Rows from block 3 of the text decoder, named by matrix and row number. Rows with one number belong to one neuron. Each number is 500 + 40 x the weight over its row's rms, rounded and kept within 0 to 999. All counts start at 0. Numbers have three digits each. After the name is the row's rms in percent of the matrix's.
# fc1: MLP up (decoder.blocks.3.mlp.fc1.weight, 768x256), inputs 86-171
# fc2: MLP down (decoder.blocks.3.mlp.fc2.weight, 256x768, transposed), outputs 86-171
fc1.496 090:520512517504490549483514449489498461531548488521482484511535490489518479490476447517515421530481526511519491436477486466485463567503514443447474486515505504506604486561511496442514547488472484517500466494566544480507543513501501516528464483537381506517445502
fc2.496 100:487490579485484511469452580540502463490543552544487465586524473510537491543533468542475596479436514554467430484484517438553590524493537528501497501459563514515470523523523552549496515525539481498496528535571504539537512580448509501462501468483546474481605486
fc1.497 093:505567495538474520447514501517532521485524457495479506472524509517585498493518561473477509541476531535488444512504521532392572515482546389579465490414558486535522426489519485535539533423524509542462597497486437531489472585460435548539467474549557401476505404
fc2.497 092:477469529519469502537529371471513467531477473394565506451506482457448566501496508501550462509478501469548506535480521515432458482492487489467505483515502476412456611469489473559654339452533507481457489564491508446545463481527576496458526449459479525465436464
fc1.498 102:545558511528436544642574473491457444507454504511467405482419478502613512456461537521526589456506496468461542483522536400506565433531430452547447507468468515493535474537535523480507528562480496533449510524493522473481538556614500458532487451484583486511542432
fc2.498 103:574543485503526474516475536490508516540484433621486556555470441493548540609476511484587466499482498554489521511452459545442451523494496526426564535522491487480549549537468489502473491573459563497535518463491524477558464455439501548495502591509507518511519506
fc1.499 082:539519481540465538511493424497524530428482519485412498479510473569461467504512451473441555554571500546511528561484512437576425509481479492507514400511482522549536505440521546539449490548433522460498481472495483473510501440496474475500534516482530561483513500
fc2.499 076:492497465491507430525579430507557506481423507550531515517513466461448484501507475546528464424435472480498557486528486533474452500528470544458535503507471431426513439496457514442477442512489467528520444491531491514512465470534439533504436409568501511515508484
fc1.500 093:506494599538600493499512528463528498394448510590445504472564414522556535510447523537446525538504511517549533530519467500454499554494493434435564472499489494522526590542570470468391536533515512544527459452510568525487548508517468450488458489516546498524492575
fc2.500 098:538550469494539479501574507560439554476482519506492539527589508495522498586516466517492524494470477520522555453515523517506542520569563530534495498532519628487447474527525574516494575515541493577471473449491566490514520535430454491458515418556531500479488545
fc1.501 154:465458521521455472572500499532574490436505547477511488477526498475441500535502555454465526516507505485547511503498561535531437454410463505456504501499492482490449523455482533505451490579479501462481531504480570556477468512449566514510468521516498578551547567
fc2.501 148:500477530498480472439487553500504454537458429567496492487488488464550509447519518514500458469475477506527513545523490512509557537492498475501536528524492514574521501519506504516517523517475554513471473491522507524483528501465464475462433520480479491502485488
fc1.502 106:547465469442480534516413475503476543440480491496454492477499468500471516474524463505492493489481428546491478471505541453550534532547532521511468439593463513497509448578451511476530450583547521492474496447488550491487520517415461469546452482536431548512510527
fc2.502 105:552547504479554515476500477510548465512490488479515473435472510464496447547548552460452521438538457482492535531480471515531484524541491572462560467537513503505494527536496501517499490527528477496473515555507442402572545610419537474423563486527435442452459459
fc1.503 101:616493421461492588506518558480450485515414483581552512435452511479474472490528401511480605531460496510466557579547539462537531544531500500543494484480427546515486480469460550453436520542566547466490416483502522486478603535593476489495536490489518522483442483
fc2.503 088:570530448436465435532442493511420518430490468511529567543511489471487498582500563481484478477452443462520529529490548535502478486502507546496504573552544403563541430484517488523536475510433531522461457457465510518551533515406509526387456484498473476533455507
fc1.504 093:455492508551527522492559543448522495468503421516475524448451439479490492456395494527456495506501471514511506476595474559490456538502475439541551454490524478452458517516566510481516468537493568555458518490493551536458490526519522536559510493419468508436517449
fc2.504 100:533541521474532527495488526484499539494530508536460481538474468502536516528548487521486548510409511531440481531479548495491483577531459438505496511476502538474481464515469484546546485546378512530502575488455519444441532519438492495492474434572438463489470496
fc1.505 079:477527499518500549496481485572459499493501471481515433511477577487452475525473494512503585431469501496552498490497497534490474514474505469500487534537397550507478501530518521481578463566437468413455565464499487465444452445537478511578567535487486548510507533
fc2.505 075:470493569531517503494464518420506405429456436480557530501503508455440526480421467498508500481516467472523502480469548535503512477445514530567512526519539448446448480470532458465438530451541541457478453504538484472502467486472470518542554553547527537507472487
fc1.506 112:442418541510486517544563573464476508504441522496394433491412480512526538438486568443568508519516527430502491563561514534496497473506555494509488522486531487450553537570497493487459498474625486510510484506463564514530544481546532501444433506540458549497484479
fc2.506 099:545538453572504459497511505489517501512624572542515482514452525512522490547495519542552460468507446560480504485563475494543546536453428565463612466540483537487515558463483521479495496486495528499534508461509527458516547495559442489507423495455469478530518538
fc1.507 092:559522494437465502474459539507457510453507502461511462473546476498483495516484541487491442501508494517554486473485516551524478529516504558437545546485566537491473565447505441494477399454477529462543451508458447526501468499444558478477481481474420508520479485
fc2.507 098:468471541468546484509476576436495464510546476596504509522521540479521507555502517540436458517531480488433459462573472475493524490497432469465477521524511524558506466531498532462519572482437599484585558499488560488498504495511447486477435530408527504445539554
fc1.508 088:482515509464515527483576514470431540484462500572498557545455564543485591467540485570475441464469502515449451515528506470410527491543519538494471436484517485530549512544436494590512461456523512496452439448528475494517512503481491568459509490503528468492529525
fc2.508 083:536473551472523395520489523506544451478569528508487590528503495460462486500500487522463514566492478446514559534475409502551460514477454473471489515524500467539504456510490536556468508494500486597480547493505565537511582541475523492465450556517473511543531571
fc1.509 083:571531473485493516511486480541549515443525509452536507434501510541425507481491502580465533490516516515496500497523587536543458469462454513531507546495502457519491494478519505525556586490459483478470542528517471480486465472436485512479477592480509480558488564
fc2.509 087:517510476590433513514496427483511524533520507533531504555569455570503481507517458467526486520569450501523533471504494537467417526470484518502465442536455471485523471492516493585527452483482493478431492570472445461530461495484601463527489471516498462498504483
fc1.510 084:498527456418492572473517465486501398515440490436501487523491487523461550625493474483444526527476500487594491530584561521488524486541536508605439462500454479520491491504526555404545451547500539525487466416554539543487477476520480409478567481500483491488544528
fc2.510 093:490499478480469522536409491527489480494407485600530536454507501459502521447506515516532541504509399476416485488474484388515504526466514431553537556588519495454475496537520549585517491528518467471532536485475515483521423447515527502469491488490489500529506533
fc1.511 091:470477512496498497488424538498515428427522457514467475531542473525494478518500445385551459485566501476594461511505552421512489529540558509437541496491483454483518546477553547457555422573499535518481482413392472468458535515529520514503502549478475492537515535
fc2.511 090:544503530531472549524519474525525570503518577525484426509451533510470552484557487458570429556535558580452505529494426531518523498492466513494547436480489518480469473509496450503532502475515481475512475567550475472400535537514555508510544496549530525508496493
fc1.512 092:481498491530558621489499557432458452510455455533524449493409503468556441400502462498566528564524433560509556509496543558479532529490543509485512577475515480501506445502509484436440407495498469517495521505517429507453491482503460514511573492567454422480480465
fc2.512 087:512514543446467473562466454481499452488480499477482504481518500510451481420428504500407489485478525467460497571475518483577455515591563580574516517551528442485485447481470414563526473504592515481501552487462435535565461563442531451457467519504485475511496486
fc1.513 126:515496517587484500514527470480460520518502520544446489513506437514552498465510466524483539523452558510543476454469462414467472466500481491566486443445493614496536517500553454502541516554490561506486444480531506470520501524585483474481560433478524497455433452
fc2.513 123:519459522524481569534469462464483431543467494517540505475454516527455527393483486425530454499522531547466521532441569543441506473523462519482469482527476520481492512526456568548523418490524465511470481451464514515505418527567460479509468500440459519466493422
fc1.514 077:508516479500469520472477460505542545499428530500447539538552601527531533492530485553509530510445492468424496486511523518437490573448499473427531492441516468487429534414559442518549486447519501415495553463553513422490467546541465533530564556533521485519554518
fc2.514 074:522584475482517529444523478499483498469500556507488475383434442566442500450475462585575518485502500552473451540475517529494492440516519540484581468532553581431503512506517540526460447523455521522484457521417451530532538471445543512470531523443554389484519449
fc1.515 095:524511503465540343506478497568483481575508542532494512569540454545519537492510471510524544464470553518469491449456467476541429536493530507491550490576497518543513524505513511519525556556446543536518424547578417445511505395468506523486437471466471439496542511
fc2.515 090:516485518488472503532550484479569534444483476477500583589454522548449485518491585472421541493504535510510458508488534480514544484511514476456477543515485449492519521464477517470517420462520514565494429465479493545573484494580523464522466559508449454516468407
fc1.516 112:570525453458498453476550470514522531472466518499593553497497512502536509512536440440495547540491468545536501530467474433542424467528420478519494527524568511509540469460426428484493527476496466577485425564530481432481511555479548528519528538475507478511538554
fc2.516 102:485543532551554539458504456500491453603488518535562519524470495455458577524512527552536442516484553475518539510526408469474538516507584520532530438490486597466496511473459518577516485468493435474519410521477551483521503494414458486424512446488605536455532462
fc1.517 081:481435495522490345489587519523542495508520508474452526545496472518573461517516563568554534422418575546492491454519433440497526514545486463538518476578509484536528459500530518493527541425451441549540507540518503543503562497483510467480467498551502468437518426
fc2.517 077:464540552493529448516485540516460485553534501475532542417494556561559492499454481477499485513565490542545505472459434474487450478472557483612506482492504518493466547520546519479483512484544564405520518432544558577433519429562586498477599457448480485481449541
fc1.518 075:474567467506489499523485577514379547555508466593609519578450541501463448415560504479573452491520517555468461468541460452445520449476484593517472454453480563421439482461477451535483475510444534490507571548550503422427490528451465483502553578484549512483455487
fc2.518 073:501564484511521567543504527508509440533487459507503541481514539577483470498548495499463522537584541456494504513377469528501494518542525458463498528464499503455515508507512527441545522471528536492534504546470503549453560476492535426511508507524536566477439489
fc1.519 092:476513553570471485518489490514502457505445530557501479444469490517539433433488492557528425476455480536571502448497549484502545430531544518560493420495525523526529479557445493518520524483503549474527445502533490452498500541532520471502529460456464553518553521
fc2.519 087:482467525465560480490430472467478430456534508544516553531550477522479511541510413496536495435508471441497535463486496542535476455459482513539524541472535509485499523487525437509497531511559472446493506640498444480493456482466577433474553481502480436463488376
fc1.520 083:541519437550459463499440439551475528452585546453492443514430519459479540470534543522529552480492594445499499464522490455522545485521464508523558528514490415575505471521472422522473502469493436438411576460565504520507428496460469443577542486463514462519550518
fc2.520 095:518507494452531519547531436534501516463484441446432599466479457546460472468409464505516480414493603442484513548520534525470499478474522494483478475508508427571524493441476535442492477472575455571510427476511490515571478533475526485519517450502483479491489432
fc1.521 107:525482505515461477470509540487480485534479524485478459532524414490557522473450518545451458606457464464493571451479523522503485520502518499452599533589528499466527516534439532508468488431531525493499523476440569450524549460498561477497448580544480548533515490
fc2.521 101:467526561530493470414538469551486584484516484528496426558496522563483502531579471528546472522516501550542502465452483463513551540491551475522555461516465517502503597540499508492519494533498481506522512573542410444479500516518582526539579485453511492465488602
fc1.522 087:470464535548472563533407551476445564509544472578499485527461531518495515510449440466492565607482496505527520583535496514557490499479528488481509472543546472471468548431477558569458556522513524442479533565520483479444562454580530549506505507502484595493484499
fc2.522 082:502516500565557499470434518496491458488508516402533543521460532536492563485512482478494457561518541509559516553507497531512457531470465461427507416469422513479560587504535545507608480489484512531456490530580501489469523432523504539556486463520410485548544477
fc1.523 095:534471514462553533470542478494475502473490514472447548530554521513501466555476481499529499484464448516368585472477411552548504539492425525464446516484494553454464526520460491486527493517469481512535463458450502436545460428469462476534498524425486467454487561
fc2.523 091:506474453531482430486533491518536498511506467556561542512481479481551526551514514487445512460489549471572472563480491442545515510452494556475523504470416431530559505485499506501512464458494529517442441496541543562561486558484514504537465527433450447469446474
fc1.524 081:442482441547492422454469514499589587548589532482426540536474484502473499543535612570509522484484561521514455531432527460558501521553483455551483463543503491562463517497483495534544476451451506463474481546576462504487516484474545559452474471455470501510515519
fc2.524 077:517450495522527534526453506480526451488485515576485518455519497496464506656492480475415484451447482517497501484596504558473448439437499473481489488507517534465472576508451482444461409483485468463516486540552506418579509520443444475472564496455490455484490396
fc1.525 087:447621458515465510443473467516539574460500455466496530547504572499526462509487529519520579501547538496475451485458488435488545477509513472494479437539568481515476501450536470462538548478441492525482513497547397450470457518526467445500450565477537541494507511
fc2.525 083:449470595466580518447528473482428477554480469482499523487526469476465463513573498436417531504469503550519462490429563496481541534494533523514522464440474577512497545479548483522506483475571445508522578507491547509500553540452509544482505517492581439484483455
fc1.526 093:546550495520547506535496512437425533410453480509532436500563509502500482476539425518488575468510481451491496547494535492500489471503471463510491551556458540510514474508444510474521418544459499458498528439492608463481501535507469501525445502572443451501527532
fc2.526 096:537500499476487553539435464501494461517510487446463499500553499510485508475470515490416549549504488498554559557477502511551467509505567517523538493522479510526501425480486471466531536468529458555528518495468436504484560495481465467457555433501509496508499540
fc1.527 089:479506458439435480442501492504425566502500496499461562531489441425529525554541456496464478450469533530443512471415511443522499528496505536438510504470503505479539494502521531435554477475475518428646447453507577527538538453488510531541471470511537468467487555
fc2.527 090:487566592557492489490512538522467525525511455512534561535533538436571512456597458587572502481464521522459493427597441486477533480510500531537512527541524498553526507517455488535495535497484556527550490588522492449414537473498535484572470572447455464500532494
fc1.528 110:578503480530516499442540488510413482501553556544425470532484498560539528492549580518534531477470573487513431444560489433531468516522505473561478477476505520412593510481431469524548510419519516500513514490561485475502449567488472550540500501549500497578466477
fc2.528 099:484518514538489493536449491443550466521505460532467427493472519472505522476496506534504484488524524560505467512586529515469562522524511497431528506529555484531489590468503563490458474549549519425544488406527537541566507472516449443514492520526479497438543447
fc1.529 082:496507530459521494433501473535509538557471521526454454557459453546502420456513526559476509514500510559513490480485499504514496489478544497525526510520393534521500468488504464522526521544533522480466516554515441463535447508505532410474456464464503529448471401
fc2.529 078:521578514497480524524570533617477588465519494556473509497490496504545524494503487496490513401408526527458464440516542529439526531512494509494523467445545514516493520484479530377470523499427506431470569548525591473550525505538451482529504509489488529466557449
fc1.530 127:476400569495449502535545472486451518513446495471477511439481529471462504439510525431443435598474532467614512540462533537498467441441544497460489565463474546497476516491476524544485516492596531554421478537517520452528534533535564560460503491540516577510522505
fc2.530 110:552549421481541472397503503522477513455591449433486467495472512538524525568552579522518528501432497480467447448503521486486510485488522490526476460512518512456497534540500498530473480486415528540537529504532468568487538438553528551501560456542529496507540490
fc1.531 075:482536525584535448478483495496514549542502532517564495499523534473542434491558477487521445488513552492505515493517483447463486496527470565493506525474553447525496512539578498526513545520516492470448482506490483490453499424549471536515517529446555439445490554
fc2.531 079:495539437521465494531478517524438518550522548471522468483494482481491518423444501453583452534471566518422495506542523470488527515499496453475514457520518436467546516502535426479552494511511514458490497517509469548461455477524492443527553447515501466522472473