{"decoder_bias": "all", "decoder_positions": "sincos", "decoder_cross_attention_every": 2, "shampoo_beta": 0.95}
Rows from block 5 of the image encoder of a small image captioner, named by matrix and row number. Rows with one number belong to one neuron. Each number is 128 + 24 x the weight over its row's rms, rounded and kept within 0 to 255. All counts start at 0. Numbers have three digits each. After the name is the row's rms in percent of the matrix's.
After each neuron's rows are labels from the 100 images, of 14848, where the neuron reaches its highest value: "place" is the part of the image that holds the peak. Only what is clearly more common there than usual is listed. The data: photos of plants and fungi (iNaturalist). In brackets: how many of the 100, against the usual share in percent.
# fc1: MLP up (encoder.blocks.5.mlp.fc1.weight, 768x128), inputs 0-127
# fc2: MLP down (encoder.blocks.5.mlp.fc2.weight, 128x768, transposed), outputs 0-127

fc1.249 093:121134087155139159110117114161160123135113134136164135134149119142051149114116126144071128109112119122137154119112178114150143125140110096134101093163114111164134152135132145114104157145145157108064106138130106093170143129162119121100114135165129166140110111069120106102128090148136164130122146149170169152133104176120133132117160141124146132140145109152116126123188139133133098101117
fc2.249 111:120165106086123128097135124139136108144110145176100135116133083149139179089084118141112168116149124135067157119144145134138114118045129168123121102136150117160141107119142090133127112129141125147151139128151124117129097143088087103131125105146096145176078176129144164097103137122123136139143144129170101155142139105135150117169117145114135112111132121086114131130118115142140084101156
place: bottom left (33 vs 14.1)

fc1.442 104:123119157090120117072142130128125106157148123149144084160067129133129158124113081126133139177157137105117123141139163107114143145137131194146109126118133107131182133101164146129179126094191143133126116133132133159117107166133104109129143159170157135155131108151146165152113113106085130132120112141129180170114126174160131145148119123147142110086113113140124117135112123140158157122118
fc2.442 098:094143076097131127144079089141105121146163143091160141089131117126123112105159169159100116171155112086126149131147110160092130117154104146121143089133162124110130108166171076113097108135102092127157129095152143118118096132133104110161161129135140125103122148122119113116183147147097164145151160132122102152130120154134142149153146159139128096119145149142145121094131167096139142139091
place: top left (44 vs 14.1)

fc1.113 110:082113165169150120083138133127144135102069153143084104170108177151134126131158139133155111153110156153100141138165159115114127109146140139119141145117127124120126142103111142134111080121119136064135136131136125104132139110132079114142132090151109082140092165112131102141131119065113139088122136126114102134099096131136120119154091113130103119107094103125174099108104133107116090132170
fc2.113 100:139180115095160089114101111162105144110160110133124145113113146078126146139128167084133129161107130152134124141093128117149111147143071143150166114093137166132104112151141115100131126164124171078138086122147104109131134148185161149129122105135152124126154147122094142120121146103118132128115130142100195123150163138137121141151159084138146163148134140090140119124172101158103118136147
place: middle right (31 vs 9.4)

fc1.740 104:119098120114109112091159119150116156132093127146164128175129154140152124121142065118143122180169132094126087118137180169131146137122155132112119071138148106124100117121159138166138104150140105083143125175117143128100117109155071121141124102149131130144119156111143098124162143163147135157126136133100127135150119144151103162130128128155071108140119152099128085150135176141118124146156
fc2.740 100:121137118104134113108115100140118168123157136140166196098085136145119164130142140173109118145136134146182128175108144159120170142108136119137142108089155133114136127130132133110136090139142139156150108098116124130153129121115149169135170090129061135115122106124125166185125130137143128120130137145116123155097085134148103137118118096087088141086105138103135161162128153119130079134171
place: bottom centre (32 vs 9.4)

fc1.98 095:146119094093092124151152114165141143156160145148137162120161177148106185125137121163137100104114131145112127147161144180144116146084099123110135149105123117126125148095142115107182136125118161155106116113154119108106142133164161118069100093140122136126169123130120085102137124140137168101124130111131158135110100140135088136125159124124153069092137140074125105143140113169133128137108
fc2.98 091:119137083110111108117127126133107126120154078177091128129089133099161110141145116132157083126087137111175143150134146139127129149162140116144157144094161110111098097138132151153157140147141115185140114145122115146126140117135112111131071086129128142120151142096126134122192132113112131142117162144110096147132165187132092090122126148165119138089126134163134128139071135155123098099111
place: bottom right (66 vs 14.1)

fc1.11 101:160088150174060127127134105125129143132145152109099125134114182110090118101130148186133113083148172135138137158150114108137107092155117122147109160126104099131065153122139121162138109131122114123105151129133135130136128134145132165123153095123141103144174133123101137151115160128159120085118133134146158100146131151142146077127158164112133102108117148112123189084110111089116119122146
fc2.11 107:138144141109126107117155131132109178136102147129153108144138163113104089105167147102102128095134104126089131138162159106111125128168101082133133140135122121107161109105150159110128105097101117117144089139120127117145092094075139117072134168156156142138122068113139165106108150118102117143121153178130107132132176112140098133146105130105155149133125096120089095161122146078101126136147
place: top right (47 vs 14.1)

fc1.232 103:129148124124113150134148123126149123156133147097136145119123164141109199142148119159132117120118143112122115118108179110091152141143158187107106099145150101117142141148154134135107125089148156160109141109107170130122139092118203104107122103162164142111134114097165138163113147147132072178143147147125127118110120159099179145125135118165109111130129138153063133134147115146120103140133
fc2.232 089:153071119120129136121124137161112128134143130123148081156160126113123135118092135170101096086165076122135159133135175104142159119174132143090131125113123113152180140098111145110115116127127158175107104115084147178143128150122154116118184103157124101112141130148089152121119135117146133128141151126133131072094136091139117132125163130083111137142111148128174112137151152125163107149159
place: bottom right (52 vs 14.1)

fc1.579 107:092085096165153134101113130127141100155119112140104127139142162139134102127122145098114135159126132149095095066124150105120120103142141126149134156170122107120179132099119133115131110122101119108109158107118033162144128122121125115137128126115096081122153102107110117119114135116108116133139130158158110136097092101146105155105176158112133151114149143185166121142124119141163092117082
fc2.579 104:110136143190157101129170099144106116104175183149125107159129134148129112160087133111136142095110129148110141117056149148111139150125114162116143107158125106125127152193145129109087131119112150130128148134124113133123145139147143138133150151090126133138109153098137086144140106123141138174110117123116110108101112175119150105109169149173108109113111126102091077111136151118105157168116
place: bottom left (36 vs 14.1)

fc1.134 095:116156143167163192099084172141156100095110108175120087128087145168115134116123103145099139116137121114147143154090174114142123113126116145139113156118150108165102125118132116103135112129120135130130112127128138123160140102087147162115134144102116128119107143152140112123096146097147152103160125117096133174128114090119135197093112143127126115169153103107119120107164116157078160094140
fc2.134 104:114145127133157149146123108154159085123111144141132158104117094167146135098088149152104141144100148123133124094112133125142182127105095114124113058101159133144138128114135117124141139134110128152148128120130131125151133119098104159171182144120152147127163160074126146130140155107116093139142129110128154116169140139148142141152135127154115070195142127161123163093125104171187130121108
place: bottom centre (35 vs 9.4)

fc1.326 099:143108184075120144122103105154142123096114092148104088110097135128146081101178093120139110121103129096117135164102129084127108173117157187110115119159148141123098139127107131106139110156099135136099142151148113141142179150122104105152141113151095114137142122130132146130147122111122115135138163142161138142099069165143092109129119109077122130140111098133129098163122128132115156109079
fc2.326 101:130137123108132134097072145159165113140136157133127127092124151104142130111146116128133133095131091160100132144092090141111132128106105131133133130126156099133091098094099133111139125123141110119196131125162132136109112143120108106147141164124140137135094146164152125137139064166161156073126144123151184134156110167124075163109079131122108139108152130099119123108115126116096060121140
place: top right (36 vs 14.1)

fc1.107 102:113115163119126169133090124117151114160125108094133154127164146149137129108106123071154111185143135140095113131111057093153167118099135128152101140137060140129187120113112124116119116134163120156157145115136104093084135132135087140153071103164115108088106094095104111114121131143140135127126117142132155133117122116138117122107123092116125136128127171140138120164087094113136134122148
fc2.107 093:116133135129122111089125082165120148135096167143126134135116084118129155105070141101116119098150135102116143097118142161094140125109152112118106163137154110104170119140125139132087108112124138189140161121142161147138124189071136115161133113117112133115173078142093151181115117138123128147098147149102138113120171111117141129136082163167118120139132156161130090138125140154132133135155
place: bottom right (61 vs 14.1)

fc1.660 097:115136118099156113121128124144160171135130131125135129101132110133199105113124098110119107127155128173100101119133159107128103111145119124122198107175110155128130159135101099105163099097106116121145119116107129129120120119109162116173118127112148124111116103134098140148166107094155181141116150145135127106083136164124155106122090104098096194174098136124117158145135143096161136106109
fc2.660 104:155117119121108105158135129168091103162155125121112091137114125141138139122099113106101116126139122084102151153147109182108113131109107115106097112128130090112120135151135161144111122108114132174126165101092136107126128122179096139100117099148117134101110115112085172102134128122167139066118115179109154162130186122117102119104105162133123110161084143130151122167088134096120115095126
place: top right (50 vs 14.1)

fc1.715 107:138112123097173110126159169129129154134097099147149100133140142122146103101145090110095137114160138096165137093159084150162184141185072101108148108119126071111127164134111131078162156123107150148130114112128133144094144123138110095124156141097126142113124130124145152086121156190141103147128123137100113119148111126096143096115127127128145133139095115136115093134106151118113083145144
fc2.715 103:143139107156126131137092153089143123082136102129131113072104187115136149153158131116142147096139139155143130126117153140097121107076153094100134153146140110171133126128089142174107107094164133106118126130135147101080116134135133145143117067154170164094136108134127093124118119110146100148086134113130123102114121109116056159143116102134124155102115120142121168118116136137122175133155
place: top left (54 vs 14.1)

fc1.474 105:100104155129117113089125102116130127126139168145120194122154113138179160096152126139153125105138154089087120139167113124130096128183143169121137124128096106131167148135165139117115143166134118133096110140112122158129142092120145150123129137163152119142118179111111154118118099121110101139122197120184151117101121127102166122145135174164132115132120149148129110131104120076112142100158
fc2.474 110:127138159144149142153113133122134159178127155110143157147080147147125111133112176167159155134104114121153132124072133142096145104156120116136161112115109106175110103117102123175142123164105132139105144139145126106094128147106174121105154137133136137165145103103174131152109093094130108169097182152126122146101170168114157113129107167130163119146141117148141178105099143142136134130109
place: top right (41 vs 14.1)

fc1.544 098:110137135070130157145120141096145111158149095125140108129089147155112119136127139174141127157155153079140117185101153130105111142130155141168139135126136157123129158113102120163130125168118159120128134098117125138157132136146142163170149181123172146149138133138108090097152155116114131092119120095125175111126172117142087139089129174111096122123104141084106081109138131145117150148159
fc2.544 096:107113151102141127130154130131119096114140140157125128100122129134126123131131130129092080119122159121133171138146127132127118108080169192192115152126119134134114120191117133148129095102139141126176110112184164136132173121162096100149125118099143124141113156145136164144140159122088127105130138143092140100161128157140106106119143121117127128171150181153154161110162175105167106131138
place: top right (34 vs 14.1)

fc1.57 092:163088084135129142112123085130154117161082118062114104132145082142109124091142128130120137122109133109120096136144125115136115141114155100125118137136106104162105103153154132062123170075122155162157087144083148117133099142130121093109140124134112166108110115150174129107076141156120142076150132129135122112149085126127106135146126114122111125136130114121103134145110114123184095157147
fc2.57 092:156144133098114107150126141094113098084121079101115126089113146175122095123157110152092147085126131129111150103138064154090152133140122144130121127111137171175144137101093100100175114148099109175150130097132147110137150131115176136151100093154088110146076115126132139148110142116073117155104112133133132127130120101084116119139125107148128122130141121120106155143126110140114102125175
place: top centre (29 vs 9.4)

fc1.66 102:135119155142113150110101097133152137112142152136132127100111110153152108109172134129092070151117132129126124128119077121169113137110141118104106151113122095079144156101128153109133150174109145130165155139146101101141123090143157162179125140160100093127142120142119078168106116107105133083089154140124119127129091120116134080115112135175116112101118125131104132101124190141074121120124
fc2.66 097:113145172088185151154086144138087084116171141110132124185124151137126095130168097120125095163087130100176121140144144147157101128153141138129129124103132148125128131126111088102151145085125145134106122156140165131109144130160178124158130173139156129084185094154128142142114085108157135146113095130113141125135139123141103091150141136074115132121123129124152141112113113121131121133152
place: bottom left (43 vs 14.1)

fc1.410 104:146130117111153094097086105117145134118144159116128119127110138096158125134158160169091138159138106117139174118081120140105097086109119150172131144108150123128096099150120115131126131158124111149122138155164113088115105094124121108112137103094173111087112130113146112104142116146161121150170157160097066159104102160115142163081095112090132137146167147131116109150139144146089130109110
fc2.410 103:113133138163152084115129088147123113128098122097130146097124094141156165127127156105164151136114132135113142125117127126131090126095137127125094135112123162128147173136149105165118158078137162147149166103137145121058087141115141184144136137128112125117112134132114147100125165084106131097150138158069146175125129146148101073149113097106119122127122164157112140121127170127171142129145
place: bottom centre (36 vs 9.4)

fc1.730 097:097144117113126150145134077107155132095067163170138136161118152178135132152140184130087130153151136141130106134147152134108121116160115134143120144177142140140142116131129099101148094177091153110128101154150088127123100147148124152157124093153173092100129110114119130130155163124128118086126111133093119111123094137096131153083156110117168131161146139131135106122161142111110120087099
fc2.730 102:116153148181105095134095149162119104144095095118152133111146123172104128088078165123146135084129157131108131135137149112113160111120106100143155122139099123094146136100145117132151153132084112115151127162117123148107107133084130129157124165109165160135135156086098133142114090093128116121170135132125090150130093167118105189122114092160130147126150109118092152153118116083158115134126
place: bottom left (63 vs 14.1)

fc1.549 094:141135094141098134119144111144151152166180137081143192129120129117134154121127142126143080128130106129097093113127154108108125104172111110094138139109163109092157133164139121123142110119124110116109163123086109144161172130108120071182140111138098134168118106109111167143153178124133113119122086141145132139080141125185149121129147124170129128088132125128123119121128171118098149141126
fc2.549 100:103094135099143139154124127140128117177141118172135160142101135175105118119127116103118169147145162124139144141121100123143166139144112151168117155133155107202150147127113134147138120141126141157078157152105103169168131115119133135139138147122059151141086096115145138126116107136142063144152163158116132150146145125135169093127134096149118155138111102095085115126132136113169135118152
place: top right (38 vs 14.1); middle right (27 vs 9.4)

fc1.275 099:143129131112124145090123136113170096129152145149125118074124107113123129129101095110141146089115109133159128128176135111119103120154168122110110124067132084135108169103135119122066092061096131104127136142129137143163127106136095114160102128142106179124133112114139127142137134133113130126132147121160178146142096142212122131158090143147129120132114110099089144113128106131172130136126
fc2.275 102:140133117124121114174164110117137139165100104143135150103123148110110139072137132107145134161130159133118154126138134106122155099171134116154120123098114130125145106125159161122112151113091072154088110145146123100097177133125078153153163129140125133148123079089121108091161116113096109144136182155098126116102093138190121145136172094123110148108113165145122113108112115126126112093159
place: top right (43 vs 14.1)

fc1.176 103:164143126157122121098132088097154133129143130086158111124137099170106154092112113122113141124117115127148107154129130147134162115170170119128090166153129119151149136114107140149147128126129121138157154134098164133120083139101141131065078178148131110086130127139159151099118142147121138180127135159055127088122118102131119105106133068125127106162154126089130114111106125137104135151153
fc2.176 104:134109096103118118103188088131122096134153122160160126155165143139108115138152166115092138105113134169125154138117098112120138096109129139137170100134116147153121046124119141169133089104093146142129089135113166136096129111124169126136132092128138115079145129119149139134172138145130093132140150152138117187150106152145101129085086159152134118179128133142109132147128160132136130125111
place: middle right (34 vs 9.4)